From a checkpoint of a small self-supervised image encoder.
Data: trained on capsule endoscopy frames (Kvasir-Capsule), 42238 training examples, 32.1 epochs.
Rows from expert 5 of block 7, named by matrix and row number. Rows with one number belong to one neuron. Each number is 500 + 40 x the weight over its row's rms, rounded and kept within 0 to 999. All counts start at 0. Numbers have three digits each. After the name is the row's rms in percent of the matrix's.
# gate: expert gate (model.blocks.7.mlp.gate, 8x256x256), inputs 0-127
# up: expert up (model.blocks.7.mlp.up, 8x256x256), inputs 0-127
# down: expert down (model.blocks.7.mlp.down, 8x256x256, transposed), outputs 0-127
gate.212 103:529539553503578517482548493567461541507521482536503436512509512475535476505518517471507454560449502460518548573486452537545520437468484445515455456437540464544541552442521496469526477554455559490529467549535592537525480523492588514448492487471479518467617528471470496481483539540478414431432479596544394571499511494463547562503482480529499481530449547460505463422525546563412529529463
gate.213 123:459462450503463475492564551482544411466453460487433470525420548495498524470471523502489480513528483499464513518507489496498530534502529489470477435538484480515472527457458514549477452525509491473519494542537508533501448525510498539458546486469513501514519468532410502466516550508550489505527509522529474482399475498534514466459443492387577507567466488494501518506479424545489571467539
gate.214 123:478539488442509479454467466463446537479553441499484526499506458509465538547452488576507480574519505530477428513450517524436467506520526532460557537485539469462559538509473514472466507522561561510512467503515480582464520446590440442525506509481545523555458503533487560534463471445559517522451511462547479524492530476521523497510532531532508521517478514520514523570475553454450542488548
gate.215 120:502478478532434476462559490423544531458506558565523431555472492499514514493448475490459449443486462505453446515537542545488511489529509466488499542601559511567512453501476522497569493483513432520474536500540463444508472528510504523558489514488422454519543469535529493420505488489611442512456451474455499551477448503449469515490561450576529497458611515567453514529501501571513439515569
gate.216 109:437553409441489424484483528528566475487538438583495465559483501503479538464531512586581541446477514544473565518551498477503531553475533487513517462489455452465566452504533461547450484534492443520469478531549499443542558487464543450479512507521441455493423455515423549537449458501525503505483554553480482543542514511448471517490444539549507483518514462476493532480463513539561561501560
gate.217 104:480504597457524512530514507470543592529548505462469479514490467530531528447586445510487436473485537494555522469526532466551489450457504585533545482509501512500560544418422499464500539498455578527501519510508527505430571469490482578443509485451452492489565476467520565515434492405467438450534512444506506437527539502508556449476467516534511432484494445444500547533525493505486482466482
gate.218 112:516507491514449477498510451517508508504508480457528525533434467409504573531512491522464463512524513483476474567549487531488433504538485474462521562562507517433461485473502537448521512428465447535523555540433439506530470575459562496504491481549512518544488482487604511463494493478519437543511515534485474505507499466463520531538549500561547526468457515548500583487440518470528473550456
gate.219 132:482513444492473454456433498554543485498432519472545553482440487542477553498409410512499461506518577470549490470404522496493459470553559442502518571492527563479572585509482484512471554433498454551412566610430516515507419544507501522555464479501506558528484501496501505523508520485460556511517477512406523439467507532481459491510506463438494446552466512412483499516490442535484480484523
gate.220 030:503482490568483475444535453520507582520545490462514508474527529465571472487510560500480509473412475468468506583453561483529465413525468452461531517519481462510531536480516469511432448527548497559489574538559520517451483535503536503534568525561488536460484551482485383424597536536477497470550483524507520548512513417438574483505467432562481507476535550506456616491502460502517542490541
gate.221 102:522518481506529520522519580463540493465489509516455482637502479486542459479505468472534514548512423411538543529467503498590499556499531450546473470451519526517485494464531550440490475536465481460512507432498463506477559442478498520490465570539495516478496507540453516482547532577557514449508535531453445547503401515603549523402475512512448439481494534511492510543529537518514468443516
gate.222 121:521488476485471550468490540539539470453529544458440488538508526460477560506517499445458460501446500503483525412488494561484477513510505475480500583532540483455428471486464553587518522445452498389493486499579455462482503492489496541481479499548471555532466447485506524528461508464566500471505551571542502500522473470425536573529521519440447624532542477480604520461439505537450512427521
gate.223 121:557483486489496520559471545521475501497525449459550491507471511440482508486439498485499492437451420492463447502525526452436463560520492494471498462510548556514461493469517543446550544433443576480408501433528539484502501467578534480543549508521498498497519512467507484506518458454555540508475467461471551556431580499500533487554491462523488501493502549507511573549512455560516506559363
gate.224 028:532512498512465533549553456555503408504523473523499509550487513499509446498440467425533504520494497502457475599511509446539486509548484494488514452431448522466541477474539423526429448500509523446532594522530506476488548392498517481471502502534562437537523450471553559446470402532415478567510535529477514563478447473507489514471572549476508502507472476488574553527483513548505507478476
gate.225 109:478523493434557448501547438574470531517553592524395560538456479485550481485491535502579423514524477439480537492445497465514449496489422555537500527501495554574585594574448500488531467541467553482459473485456533512490526497503520480494456498480503488498473495553512554502491533507488525477573504484535522482488393451480485484527508453520430436506498461504509450552540479546533492481479
gate.226 115:419426488540523475526496475458517535474519511431527498591532509523616470464500521520519456503508558488558488483414569528496501556459496512524452447496487532435459478520441500476576490554533463390543496502544527489542494504494563413532454484544542446599520504499496471546472505511513481511501454481473538616504545487469525480548471537496511437514517475495475482478480477527499526597508
gate.227 116:498530492434550531455501475540549503551499516523494517508459520499553560489532546521564439558502462488505537403459532459488471518505557484477537475461476514508464509473397468538519483499468542480519435477517452472476505512474460458481478484436475427497518521464467471474483487534560540489416467549487507457503477457534495544521527506505507410457520557543513506544490414511563436600495
gate.228 091:523466505500511431448517492481434456434556535539477497459437542495549501446423449485570542465556506506485538475512557455470493575507538560498508500550482532477484516492568574543520531505524502541520447504488415529544455487498456506508550445447524484505558541492594499496570458467439442539584489518443550492473461529463511506505516449556481442536511485484505513498464524524525502492519
gate.229 093:490537528517462480497442495471580426553497503501521455473469501485493501468486568492443409420508543547542534507548532509455484484427414490513526531482491495537454524531462517603495521518536517476539547431528462487451447472456483493513562479513477586488495511508462463534506511478494448445580474509473505557482528489420476489481495461509419509524542490570499477513541496492523532430483
gate.230 111:484463545438559475446501508520516586526444528502507439487404518456559438468540519514582510538597502499473477426477465478520527536519521500512475511497560492486536594497506453483448477489488446518519504491468456470613496544515546471509487493474427448475572467540510562502465523488552496491506481430538495535445501540523497531517475478493544547431589444501524506531545522491463561505463
gate.231 099:520505457498471410496607514482451546563491473563525500444446468529538604477511422439437520541482522485523514468504531445577418479517502505461510531516478463460527453499585524405527443422545502512453447549496462523449483481523529502444497519517536488549532471581559484505493538526537512471549518583475560474509507487520512512502483484475528522487491462484505538563480481434504515527490
gate.232 039:551477503535442506502500536440582493488431452491513508527437444515500481483499536515498508459476491516527375554540422442507493493640514551523507507556481468469526550530531523450535492566462468441515462456508507500549569412499484427481517537546513490530556433569468565518467521546471517511418540467531489540496519537495578505549530566528388483495459493492514472502545487438453552514545
gate.233 036:489520466510431543549504456464484497442471508530427486516534493519500511481572524452397531480475547496454479582421510558577521502447501531487417508567512529446508494520502504457544525569524440442474492515433440486493535531518484518515493538466520557508515459553456450489568491481553475595457494535564495469488515506491481527578485568485550453503489483414499517474511532467450508492473
gate.234 121:471495531523487426542452448449510473444533568518498534537523485457516495582546492526470425504572444586535520532509473503507457484436503465540480500487544504533465470478518474516572504440533566515460511474453503507540550557434602467515519489518448493560474488528562474539487529532452484534503523480507480451485487482553475470515479552522494453507464489527653470570539464543485527463422
gate.235 108:467495499493466438450517449514527473435495504484468579465491507466474516484429475441464553551448500498515411496494534428526488494511497519567511513548508566482526536504502579592542539490530547520459491519503498549479497431479452507454408412544533514514448486519521551480567531497506559484501488504486512515467535487464488439513585461502548507497506540451457450553538528434550492433539
gate.236 030:470454473492402573482477415508566506509564523472494554461487468481427561460486522486491441494502478481502516513484543496503454521502486554490410608494523434468523513487489454442506467568514527497472481514533493547483507456494578495481454486515603521509523531449550479539495540446510489447496559459539453533546532488538487508485425524489474475498528456534471502541554580536443561528552
gate.237 052:454481503463510500485529540446455516487504562559480527446477492479499473543539515422433541508536461442565492541571422531504469404429480531480464535489495494475517548481479482471404461479527537443432504551515545450462563482484519513475528556553490428517522435548580510418569479500512468487486536506569521437446472544487527451513456501534456555518453480485524570536541515438476526524435
gate.238 101:529507496538455457485545485561553538523552459535529502525509519521471447520556487504516521524516544588524454575499483430500530447508571536383604485443468488454508428445517517518391475512509477523446502497524529487509526530520480586488431537471517473489541522452524499522427490425522571508570489491504439451521456525498498482555462552456497483499468460530416468467518538537428542476522
gate.239 110:458411443489513455497528575496465477472512518527442530470525464447531556562545562544548486508578506527459542558496502524609486502596501491466450584449483456469548478506528524493524444404511608445516478483521454553527525527438434441476470549538531496506555563454469482449549486471423499501458573451503532515538523559463495554523502473483459516409503489486505482452566462460507438484571
gate.240 074:509543485471566474542480471550512466563582491512451547414489463515518491526537578454496439482517509544491487540465499446544502491561506495537481543499407509514469486513450585500486484472463435499486452465434496450513516526443534472477505527578499520572519527466447487463469579501481477507553492488550475470589583544525427583538515446427480496494548435557468468483513570488479547513462
gate.241 120:478459488518499630518479503442534492466551470528483479474577526509481522505480525544539493506387585486610553496444501546386501412496583457461486506512555504502481457496494537514483479449423484516495513554521544503523506502483522515476482549454492483478505491496511488504492539503432563517474530465517602517603478543522457581507438486422489542542519492581463504463527522495468419495532
gate.242 120:506506537514483499544417516534449509464572479532486541500511448436525511546470454503565494472481498552462491537500434472527518518471463516543520536424555481557490548500517570523532405521437417498520478464430415475439496487552455438558465431485468451534559470484503468498514568575430511581547468462501509562507479565522479462480519495514456518475547544537525473548516473518487538460524
gate.243 118:480525489474506447518508530545459514536501526459525524511490536492468535475459480537456440521505491522495429456603554491484424515445531533516493515452429521529436460479494440423505511563452413571525539457513488405501481455481456550478475509465407475527516518468493546481510474517503498474507482524439480489474543552503502508507467522385500536538449475510515497478608590477498490403435
gate.244 109:557543427501459463513513594527476466491463464467476496476612485547505581445484484502560513527524584567534486467501420499454513540539510483532486450418525492499467478481555503453488529569562539510459489583470487515610457507531541551487538457536498525486538466494472502474500570535576526435426531477466517473474467445465466521479506511520406515510497515575511469507468457558510503513455
gate.245 062:492431453492463483485538501540520501458564518413568494460563462460513582522460496448471466550508452515566538544518529480458479492443428485525506497493493514441415551462489570541539504522503564486403598457556550512510474442454491455446487457510522582459459499501484532476561586428542509547566496520506512519493464468463560501480529472501516464522469516471497521441511493480421449477423
gate.246 095:463504545615498536504503502553495437473525445486564504443461528491478439513537501442446548390519606504462481489429460498533526466465583452576485452476543543506552498467541505528441463443561621481449425459534459485483526559462465530466467521468544492547540495458483462468511430513510509525437491548529452539492551470506526514496496455490556447577510476503468570515562490534395443528470
up.212 111:474560446521516492498493534506526424450482490556521561514540512483499434487518501454530460558532481474578560499503559406535499554481474529496471536432522514455521519478514528590501475472467514427501455512461547501516487531521485503532575472502450547473427471493484536527546517585532415424569521475528482515530492496484483451495557506456519568459471539491503425449475450467496543443479
up.213 123:543533553497528523488423466517448594529557527532549533464549443490498491524528465503531531480463507502536484473480508504495455485510486495523529551455498522487528470537523464453499569477486540528492512448469484462486572464491508447538473491542489499491495512473585513540471463487459494483478502457465524529608533500456504522511570525616434506433523505527484474502519566463502423529454
up.214 124:514482484560494495551529496536529460534447548488492467545485507481465438382508550454521509471487529444544588489514491436558521503470491473565460469516497528521439479475512507539503506442451468500485476499525505441489461566437528528482430466529472464474509514470493415510534539541427517477507500527458511445487489528484520506499476460446504504537506478499492482471542477554565475514421
up.215 119:475540507489562516627531473491424507555549467442459472460528489466504496446494516530486510467549491474555455467520498416504472525494471494500464516386397480550518509502507431550522507550541608527527427485514519508552478517475546475521491459496587520474423487463435510531450516464481550451530531491531502422520535473537559452505415520496443514506426483433494460490499511421473499509533
up.216 104:445573398444495457495474547505567470501543437592474452546490498508488527479540533600569553458447500549458577485543495476485526542479508518507509454491469457441575448510530493531452472527483448506495459532566479474540548474449546452473509505488454453503427460517425577529454473498536481514487573547479477553527501508429463493480446523531505476546516474484488530491448498531573557461530
up.217 095:546462387530492514401439502537533437420468537522486544501537499473518474494426502451485565532480461468527493492486553445502494551452494482556447502503474533530505485562530496463518513490527466491465511485473471489578410487516465440546612467530535529488411489521454493526585533594477548578403476498522433508483423501503448572537549519430564544543468504574480435492430532458500477494476
up.218 114:491474520507540516482490522468445485497460537571466492534536556577505466504469480475556538485518488520556528451538506489494562505508457502524466402459483463548541529544475445536457444576510549474496498495575532469478542398477433434462484476496443497434512533534449430491533503529491565448465454459486517478489520519510527472475453506439481431529570474463436431459540494561523509464563
up.219 124:460532495469537516521549502472460500510579471601429430490539499528493541503592595479499495463525473564339488536574555486451493514497446581473493426472472454541485489540484504571573482518488530483519497492549459437486560488508489484431503523496530462487537493504455478491488519490577402487503494525562518545459471422573487493465484453476522511443506424598474555532508481502501519521466
up.220 030:524486492450441510443423462430546479450536423579525439525534476514442520481519532582494558502589576540516451501526555522538472529547519594490524462458463468509440510481511535440513457557477471503543525568560484521533506550502489496544551536527458495501425478501461543525500457452530515503478459514505500520522508462491466460546496534497495435578511459504561470489473487525497482492515
up.221 097:485598509493562490561537495523541506486555498548509475502513499487454486563507509429509552530390503462488475521513578560525559480470522416565565443444496480529507516491523503577476519519446536484480484516483574564538410539506432424485453525559513412535498522479538486529458535500480520518538443536510463507525435472506537531510531556489512538475441530466462537452519543430503484506504
up.222 118:524493468500479518510518506556526479458537541453433509503476516452466550507559517449446495534410540491522524427496500582529499511520497444486522570553540497466455490458472556596521501451458484432495470502573478488453499479462503564456497525537459564511449415502518495556469495484556490469507571565514507489484457483434520525542504479430485594514521456473590499476464492506460519419546
up.223 122:520456493496512526553495532507440500503502466525552493489465516464462489530479508504507461462486487478430466484511515519397443525528506514516488485478563532502463492476535566475581518473454546488422475449543544495519509436601542497519529514509471536512516532450469479509522455483527530561479488448501556565444567475547520438502479466485497445512496551510511563537451514550503529583406
up.224 025:452505465512470519559479480484510435552533491497553514527463446489586457459460468469498590418510502501462487518491526496522496484476496597528510524531446569408520487511502524535440528488405545488476518490525554495487500467461458499494561512439493534542467505486456407571501441443478559506478488480566528496546503479544520500438554483603516485493486545479511494578492491505556544508431
up.225 100:531526541493419577497452507463514530449447428516577440499556497509407531524496465544450581509524470582574478509524486489508552504493541402413521481474463483419431428412527518466508523460522508504507512516525465486508468488491543488503535478509501503451533474458478436503510470490525460524441486521455471503508621535534548474533536536511524546507471507441468543411453526446513479534484
up.226 120:528575455471462522487550506513480524509457533506504513491524540524452506500525538485403460550481592512451460497508454477456428457536430499428508468488455540524544423547443429504482419520471363589436494522462436534442522428469499555572505441500477542497532464480573494464558500507516541510455567560487548496510475509558466473496513482484479506552477535497502538454468506514477453496537
up.227 120:502468592538462470526475532425442465448488453458480529495529499504446434482515511482434553437462526468495489569507475532492508478474411542531490520498481527500489452535575547471482550489569495562512593478483524544502571501488500555520496520566497559521495534552496515535534536529457483503552492472526521543459524523483480453463499462475508606557487456457483505442506536520437523389460
up.228 095:555495432517533445542502481511468484465527499520525442402527561522469545419483455480541538450498477526495557493541553484480548505479500544446476478504532433523499465475490570477477519511579420562524522508566440507537477505546475607489582507416503477578470533513573556457570453425425501506590452483481493541453454465472515498467494431549527456607528559498499486472502560471526527517489
up.229 097:461545446511530434495431469476579477505493452466548491543456430478497512480438507525526449472508557521510491555553505459463543494496429472547492498537446540500461510548429548549463445500547498427475505451537485505460519473488513442464524471470515519468525554521442540518491527531521421477572530486450541518494570449444513467485459498492460496524499530536529453537504534452497499463512
up.230 111:556507439550432524552486496478459410460537474532492576477583484545472555516436470478455496486449487523548506568503518538481551513475496508485517489479480527548482435500488508528567515514493571514501499481529547519378528441528467549448523495522550556531443514450504424462535479509427500509483523560480504426527514452490522501485511540493444444562431564526512499445459488509532439507519
up.231 098:516510467515446472430543499541522513473485394502506531482468478477574510446422528558513544488452439510528474493481531498543486479498533537478490523435552532494523441499488564625442469491539459505469437491485498556474498499504505511469460509521524478433455539509409537500475488547579478572513517454589508473458510510502457539546477494494535496507511505569492462492492517511504508581518
up.232 037:519484474459519549465478542515435529479441533502532455539508522494530431451530436453530491492473525502504536518511557528490506583403458470494430497492533506522493497472473502627585523443450505472480502474480556430529486569557483581509481485447483523466574478456479435479565508519529534393459395488468470497543466509478521401533479501455532502495457517520530492490455482557463488458512
up.233 045:462519588498575524512513493471506521537489436484559496491538431510467547527479408515553471543455534471475473465500546481458439500522464520491512553479532507461496554515546502635439511480455500506512499484486449550408499436524463493494522491513534497437487561506511478489501435537452493514529528556490455526506438513509499548389526547544465552475545598510482493465453462491500429483507
up.234 123:517510487458511564464552563563501489562499423490500467445483502547488509393467501468506562486428555421458468461474530487485540531561482525460550495523470507492531542515495521491436492545477425476543495528526514515433443461549391541481473537486549506460525509486441535480544470466557512462515477523504495551539504514467511518476526440478518540489518515474361546420463528438511492527595
up.235 118:479490496571450465534467411515505464409463453477471481461519510496440533496453546478489569532479486489503474560462498469577482421509526536497455488566452580433536479523481574597534420555541524520463495517552468539519470386490476461430482451453495556537502473530512519540561513483494465541487489546515532501520514495478484538505525509466500514484444506456505530556480517528460540510491
up.236 031:449517470583504455507530471526505461435535475498488502501446457462471473591499481529471525496508526597549488517484452505534487506532427565411536482474532564464504513458524501450384543570523492475505472523453562520493483511452506487504522560454547547500472516488563511449530546515478493569482469535532504480516554522587497566544533454501496521536476508532559515547453458438458399451544
up.237 050:491508550464550483552452489494547452404524441482459439511560473497494455508489584489504504500513468466478545531555509530545450467482459521436465473451470480511530505516533559458443527484561434477521452476479553505518405502507479528498566493558495493517498496516474469525501442567536530450449485471445511467504471554433521523549548580577459508550481493457462541493534546516497577509477
up.238 109:524565508504431440515485487537583530528527443525564487520517524505458473496574503474528517522449520549539455595492468477508491470503548525391601572441480474516528431451506555567455485507491443554440460521564547480500498513482463559510407524458527460477516530452481533562426451403496516502534523503509453434476444509464522460534518548453473487463487448497464464459488526531457550489524
up.239 112:472527526491552523566526444524487496540493518488486494572468552538467461464432468473460508422509510514440474484514499563479521429459505495575522510564441528493492541496496468550478517512451479466531508495425555505474575459537559453515498524511452498571467461581481490504451471538487597465524537524408478517498527416469479514518474476554495495568485483498469518538495534478496510550484
up.240 076:443479490530616455547510512509423396496543476551487559450526500550459482526572501457536536511499530469494523491429523493496460474492494515484559470499512490512475510466432590545514558514579438561517457484442468463461497455524461477463528471521486488475534495443538552500503564510528515488445480502539518484509512492524469485490545477438501437478545522548403400484541457590481521589524
up.241 122:515454484521489609559496466431541494469569458511461527438542500502468522504496546558502426555410544469593510509457479556471470452499562477467465521530554506522499440471475487556527506454442476504526538546549553514522452511505517498476500598450495503474502541514515460478556558480411542522454523506564611479575487524522495571518431440465486500511533469583460495483530507529478457440523
up.242 122:508516504518527497460575498449521515514405535515510444496548515543510462499542500527529497526539494492549538450487498517460466505463551480434485454544470498440509484471464451484481547444550579495468519495552588478546472443484530546451514545505557527499469534536505530525486433445565490456503554495500481523543555485469536503494467545459594511500457451529570490429485584475512471500479
up.243 116:530552499478433432513514521549424513536522497468496495489486474455530557486451529535497506525486466456478468487528562504532443510447520519503515534522549544491538542483524457394484563590475476553507494502480440468424416507497448472435534593436488540504517560428505501478498478501475514481503466572527457520446493521489519507482505506420531507540433469464519490521588534473497526468455
up.244 102:539420569493488577456514504520476545494528467486527600421424509487543480483424432489440499485553435461474501552476553578567498460439523470501515538560506469509501509482531515551588478457468512489541508459542500539463527457470426508497516552495573499451493529520549473415569423425452461506565563484466515553488518482530507475521475537530557489493484545458499530498486491497433565479538
up.245 056:584548494474507485461477518475476467559429483568496440536481533478517453494524516513521536418558549461454469458486495511509557472537485436563479500535534552527458527533455463449513424470519515480546454524535470478489529540519575579456526557479458515577534480493518478487488473581433510525462465458495533537473528501475468410479467520471486563525461479515564508540469512459558552558550
up.246 087:530450494464551497450474495449483533454528507505393545590533535467506558522513452559501444547520390545489451505554510538462515523547459545400521519459482409570447521540485493517518495512461440535462554513457576450488519456498566487536510478540423492447446548562522482556512488498480513467564453440488501432532472475544477507523477480525516523474531543470546500495402471442544491495540
down.212 109:490385517574487492510514459441462489615494440540497575465493464450505502526493479434493455516467439489505491539538500485486494553400483462492527441506481568469437532482547483459471423532434569525501448466483492464505472520621493521526476479465512508504534497482555454521540507500571566419537501523476556465511527486497488510432486543528529507555509509494507511455515517450465519545508
down.213 125:470503577498480506536520493510579537478474535435470552616483477480517491531470551513459542489499481467480504512606477517529503523438437539542552474455456505518514514542564494522448458427537461480460418497427498463481444468494526489463496464568497532522500580538514533502491486546486501574560407573489491553408510495478557462565526514532468486520460467467517423529532513501456502555550
down.214 123:536452509539469518544479460557519489522487497443386528549583537429537545468516490451460520519493537524538527430509497523476529520474528517446393466546516471499465524509501511552560532478525470498483548483523491497442556452509542518498446496499526511542512532517504472555551440494478505541510431539551443538523445494515477536485540557498536473549488417494513492445468595444539558493475
down.215 122:432473517422510547449525443482505437484451491403481483481500502474524464551555474486445465515484511528517493503513502454500534549480507492502487459491563465445552534458513538459456532477512451542471470534597550492516523475546442543446519528569517509539507490440513490489431463439517572541454530535499582497502418460486562479520584516475507500509461498506501453574461502522589564529529
down.216 106:484435465497474522403488438487471510473515563561473463467487398497506523560456494507506471540541509506486528485493509495513475522444565490455520494538551482566442507489445527524509447562493518490541559507519464495527448560530514518489524458507437560505497473448550474490483519498531522436542535499549558518535536517489480508392460524509495472540567531532480577572462448500504517530467
down.217 085:472549467518515464507510519521537555538496502460538456510490536480515503542528502560559490489484518481542493505568515515577486538528466397433507446506402520449535519492447473413525531406565485553503497499519535498458508443460494471497512544395534504467492406487490445492404482516478443494505495481573414476502455571465503485525495578485470518570548483535461447551588513501472502508489
down.218 114:434569517520609519495453488480456496498494541514513480528476591589516507503468486532517553480568555517549558486510562498417504422535447524564485458483518541529462452481493524485487448480527493501474536538430491541485483520508485551461487483526472482529485513421459474501497537516510515515589486536532439480524506541494515479508512436557445491574446506522464559510491507442541504499484
down.219 118:501472558445518423527529558471394468508496481532499483491497544485576423491477488458493491527551531477475542514454516499462508530521482418448471493500536533481484518496459550395518514486528453490477467476455503583541486538512530384507501471477522523493573484543461509466598484491550490430508509460489467496523495499476502457527476458571542496424520487522559575531461478458494535449514
down.220 027:522538494470447550601402496421521475431545458480506510500504417492503549519527492529439482539501486542543469483558583500574477493554537542539537470436467469499475479463486500488529468500539534537507496533525473519587463494485464469547560527496487517497496524552475545540516439474518425480461517522509468487525428447510474489555450554530518560528435490525495475509568497535417537454488
down.221 086:497505503442512494485503487486472466449410575493490488545460446522541516485470437478535491489534523528493504484481432565496532436540434565548440461530529494502511609439436446488459532551508556523541542497540470487502447534449425525474458453456570498412405471531430488528434508519523482518518525502487444529457529488535518525553427461520528416521533561552581553485458529487460511500412
down.222 124:485447481543482404477534501537499504509487502479509550468525518510434462431476477442494518450481509494513436482589544519557419435521491481531533507546467494450363500506537467536546438533452520487517473604513441452536572480510499483532502523513551558456486509553466521528531481454518496471455604461452488516564464694503551503420537506463476556583511530468519521465472531543491509493486
down.223 124:453532601439570549475448543507454483550534468562486563571504475569569531464505455478479529505493473441514453524476451483479488558496485494445491546557499479512463474384535516495536503536511424397491485540453508518434483445526521496437473511479500508500490502473512549513473496505518520537442459508568470466510400516503561482471548464519562524433515571522525532455530531512482470542469
down.224 021:546494508504545491531474514479535533482546494573522525506587399503463477488506515496495423502475563511512498459493450505509470548488495536530517437497475398539548500546447461490454579493488457460451461526497468499502437530538531484432448536488457533469415563524435417541471501528424508522494456418490510492503510477535495538414510521446461546516571510557494493529506498412445485562544
down.225 098:537464388516495504560515524470502480548524529546473484601478446504542544487499522524479540486542486533446483473457572568464471460556518485497506498550502513489479525518549509597531500533416540442486438467474598502497485540512524469507481419490461491539538516468476528457491480489481537515529526520529537529501466468359409410512585407467506497523495433501470492476509530531524413513529
down.226 115:507522425509455505462500521476491561493550453548507507505534538512446470453530554431509492471460480517490515554465507453431568523481463510525470562509506489506506531474462434538483440433502510548575633555485504510457566533499441580461507389525508479485502553557494500478565503521536534472455505534487511530426518500461550438522517480489491460576546539547451541513488467536543481424429
down.227 120:558564485408484550458564445444550552589464507470461526527472507499494554508452555435476535534388450504515450537550587536526416519511544515507500448533550486491505526484513473532485475453417525511542488475447425491538531462448473514493551435534571458480522532459509517549534448461505487538468448545549573514504514538529474501496515505523471456495466527503449401489466439491487486508509
down.228 079:554551529502509477456468488498506523532474474499473526522502539467499490601540552538530454530516491501502479546495492463416442454508497515487531492451456500494486459499521443530568489445488556491452519486556515408473462444487467479500512482425473515485536473455500518485484505521499524505428583525487463515519468485462509540523508593532510534542530579551496477533506498404497456560555
down.229 093:459504517502498550474578429452480491513481426515476451460508480529483474498480494458556503474434543573510451491504503540563533580564451434467482427468492506531530446486496477511456508496422497423520498520523501511486538617474499460434551515563536536499456477461471582474498545537503522510530544499446434547540546448507519445465464485523529430451560516484571519570547515500462515465540
down.230 115:515482447491505517550494452599522542542375506475514464515493517492471481432499546545578501447459503582519507471504573491465479465459459507525480509501514478470529559466540546512463531443521503455463472516511528457546460491482509466585484539480501583470554501484490484499465471451487493509509500504513429567549568433453421526483468497527557502477531559535531545502474519512555460505468
down.231 083:489539499519503472483495485475478517468532456565497470534493592515494548507535496567588490437475496511553549540482396515513519461490495529500474428519511505526514509503567516478464573539540575497569534556460517472473472486584480461498493433488458485504484544530420493515456567475466499519516501551510425531506501507470522467504510494440422551522504472527487475590462500520428518391433
down.232 032:502467543486484512509504505477597448561510457455555441492541495475494462431565545475460489476572550493546523486482490535530524491422501464462425473504508491514497488518478433564441521530520480457475454516463506512555510477497588559497459528574433535547546526546520504545448466571444501505503466450495575455476471517516483509498502550532528520569531522455518471455501585486460497510546
down.233 039:512536568473537482509490472472565514520488412546574521460442549585500513477577496477473450553542481491517488514549478541448467442523526437515527470434488507526464503548483550523562439486468482497462471457517609520484502497531507434487394526474448535471453495524478455502541447476481423513462442466510483480424490531487556517517440469465514521508522546505506491549443469517466535510511
down.234 129:487506509485534570553470458511561479524544491571485516589470463557492566505522531553410458447503457562470491487560442469413457436506518480520547516554488507546569506484519461478443508497537565503545442521449508550489488492485500517459445536488502502447472560490483511494547528489502515523513423494569514515436434562524575439467520503486449454525518540481535540576479537578429481509465
down.235 112:475534503463488549511480485426573580475483488534442482434528423465454542489479524427477560515502576539482539410418488505489532522555500503440506508507454541443550437434594497494467478515502525518525551512553419493530547542454527519496447548503482505465504443534526524490455515483481517494473415525524469505556529452487535584388515481482497453440462521515469495493449524550531565440442
down.236 026:544547499513520524463509460510451470413542514496483578469477529528435569454512459545539476536452470496459501561541425516537481512515518551558512481558470509449551467520484479495547463525458513476499510534568467498521494413484435476512520540470489540524557485435463466584483517434523487490541470531517568420500472503527491438524519502465455479488448494528529511526539599529494500498485
down.237 049:458495520494532445557471474508521447443524491451497510488576526530515525473497482572540563534543535455479486467511520555488465453495501447523485537522555465537545608441515514453472459555516493526589478465473503476495448529516497437549537505400470515550534454478496514561525410487547517471511493459526526504505480523465440494474526504469473439535462520480508508542449461559511479480567
down.238 115:532445465536465459537442469466484496460530524490458516485425515543492537525461556565472546513497426511545521417545503456507542458502540525528462410513522514533534524443545414542492543498472499503482561505549484538546519461459481517501470517546486535442447494560550494529541456433533487433506508467403553477433501519558486493558479433427530548515545566472484495514421491531515491511522
down.239 105:506563531459515432457483535534525464547465482503520556498529442503506545528464583520527485492508488490437580520434478528534508529544467494536550485479550501447596501465544516473523573523525454529569452521532404492479469493409495539468489493619523529418485504457501504428490517465528479600559546505556416517463531489480466453492402464520434487454489555503529567518470533550507462545554
down.240 066:557474480501464547524537473468505531485466535467471502475483511555506565482560466394494530453467546501549492540536447509452473486461535483524506493533486490524565523569433468481524466476510447489493506511528468468478412510533487481524498579484530460445468503508549403523538484481512474501439515445460495509459513475553511462521540498576536456458389509504526542501463501544502436560493
down.241 117:491472425526482546487487554562519488520559538550457506507473439515559508512484501496497547525522444506467532463488510513387490503468478483521503509538459562555551455550473547489446496549519566487467501489515507475494485458503573516513570513508472458600502416471507499459535487473564519545456456500422478506554527513502477515607463450569498492573470572536489446491504456532493498552458
down.242 129:533508529508427452530525545531476520518479516466490548501417512542557550533496517551520453457565533400468549513466489506462486508574454476541523485517482559385438521546498504506450510481536442455519512446432519537496524474500501446434515469524542492509496435550450530477484575526519479463480490483504487560455524516414497489511503500463432486469460498499504484530547483492543461455513
down.243 119:503497500488510509550570466440545474484444513449536570484462447537532490548537528544553447545525512471460526548485493461515631432508424484457480504493527457524549501492470540504508556557434553479547576497553521559443546467489478524504532457479470438450490465482497524515452465513521498564583461443484503521468545494538494501514532579549555488498585535512432463497422488545534488454547
down.244 117:492567483474516504505471531536501593466483523421477518498516494472541489472422523449517477441452538490497465477471486488516499476466464510484544385503467543461458468504491553481456490438566561546493545508615486471531516526517487557454502483490456450553505582508560487523532487494483481529435506567502540502496469474542557467509526558487454522556472488486517523461563572510552511536506
down.245 054:555554433504474475474521455494512575495513485494506488590564447495530533497551517480594507529556471526478542444569505514456503519469405471538513533468500485554549460573479493401546448481498553519505471574543488482533474497536553547521507553467458536466519480572560442491539473525496547432538565539461597498524492512486466504531519466447550432466484527481466477544550522487443399508497
down.246 090:523520508443452549502508490477512539519515427457494501453468550440534528494483527465443463480454537492529485435520436462482475527447528493499541511453484523502481523492548489561581497515460560466555581516585530514464411522412493542546486511450505518496519555545469508513521591475456465479535466476538491437520562485456529413438519532503501536529580510407531493513518482558519514467492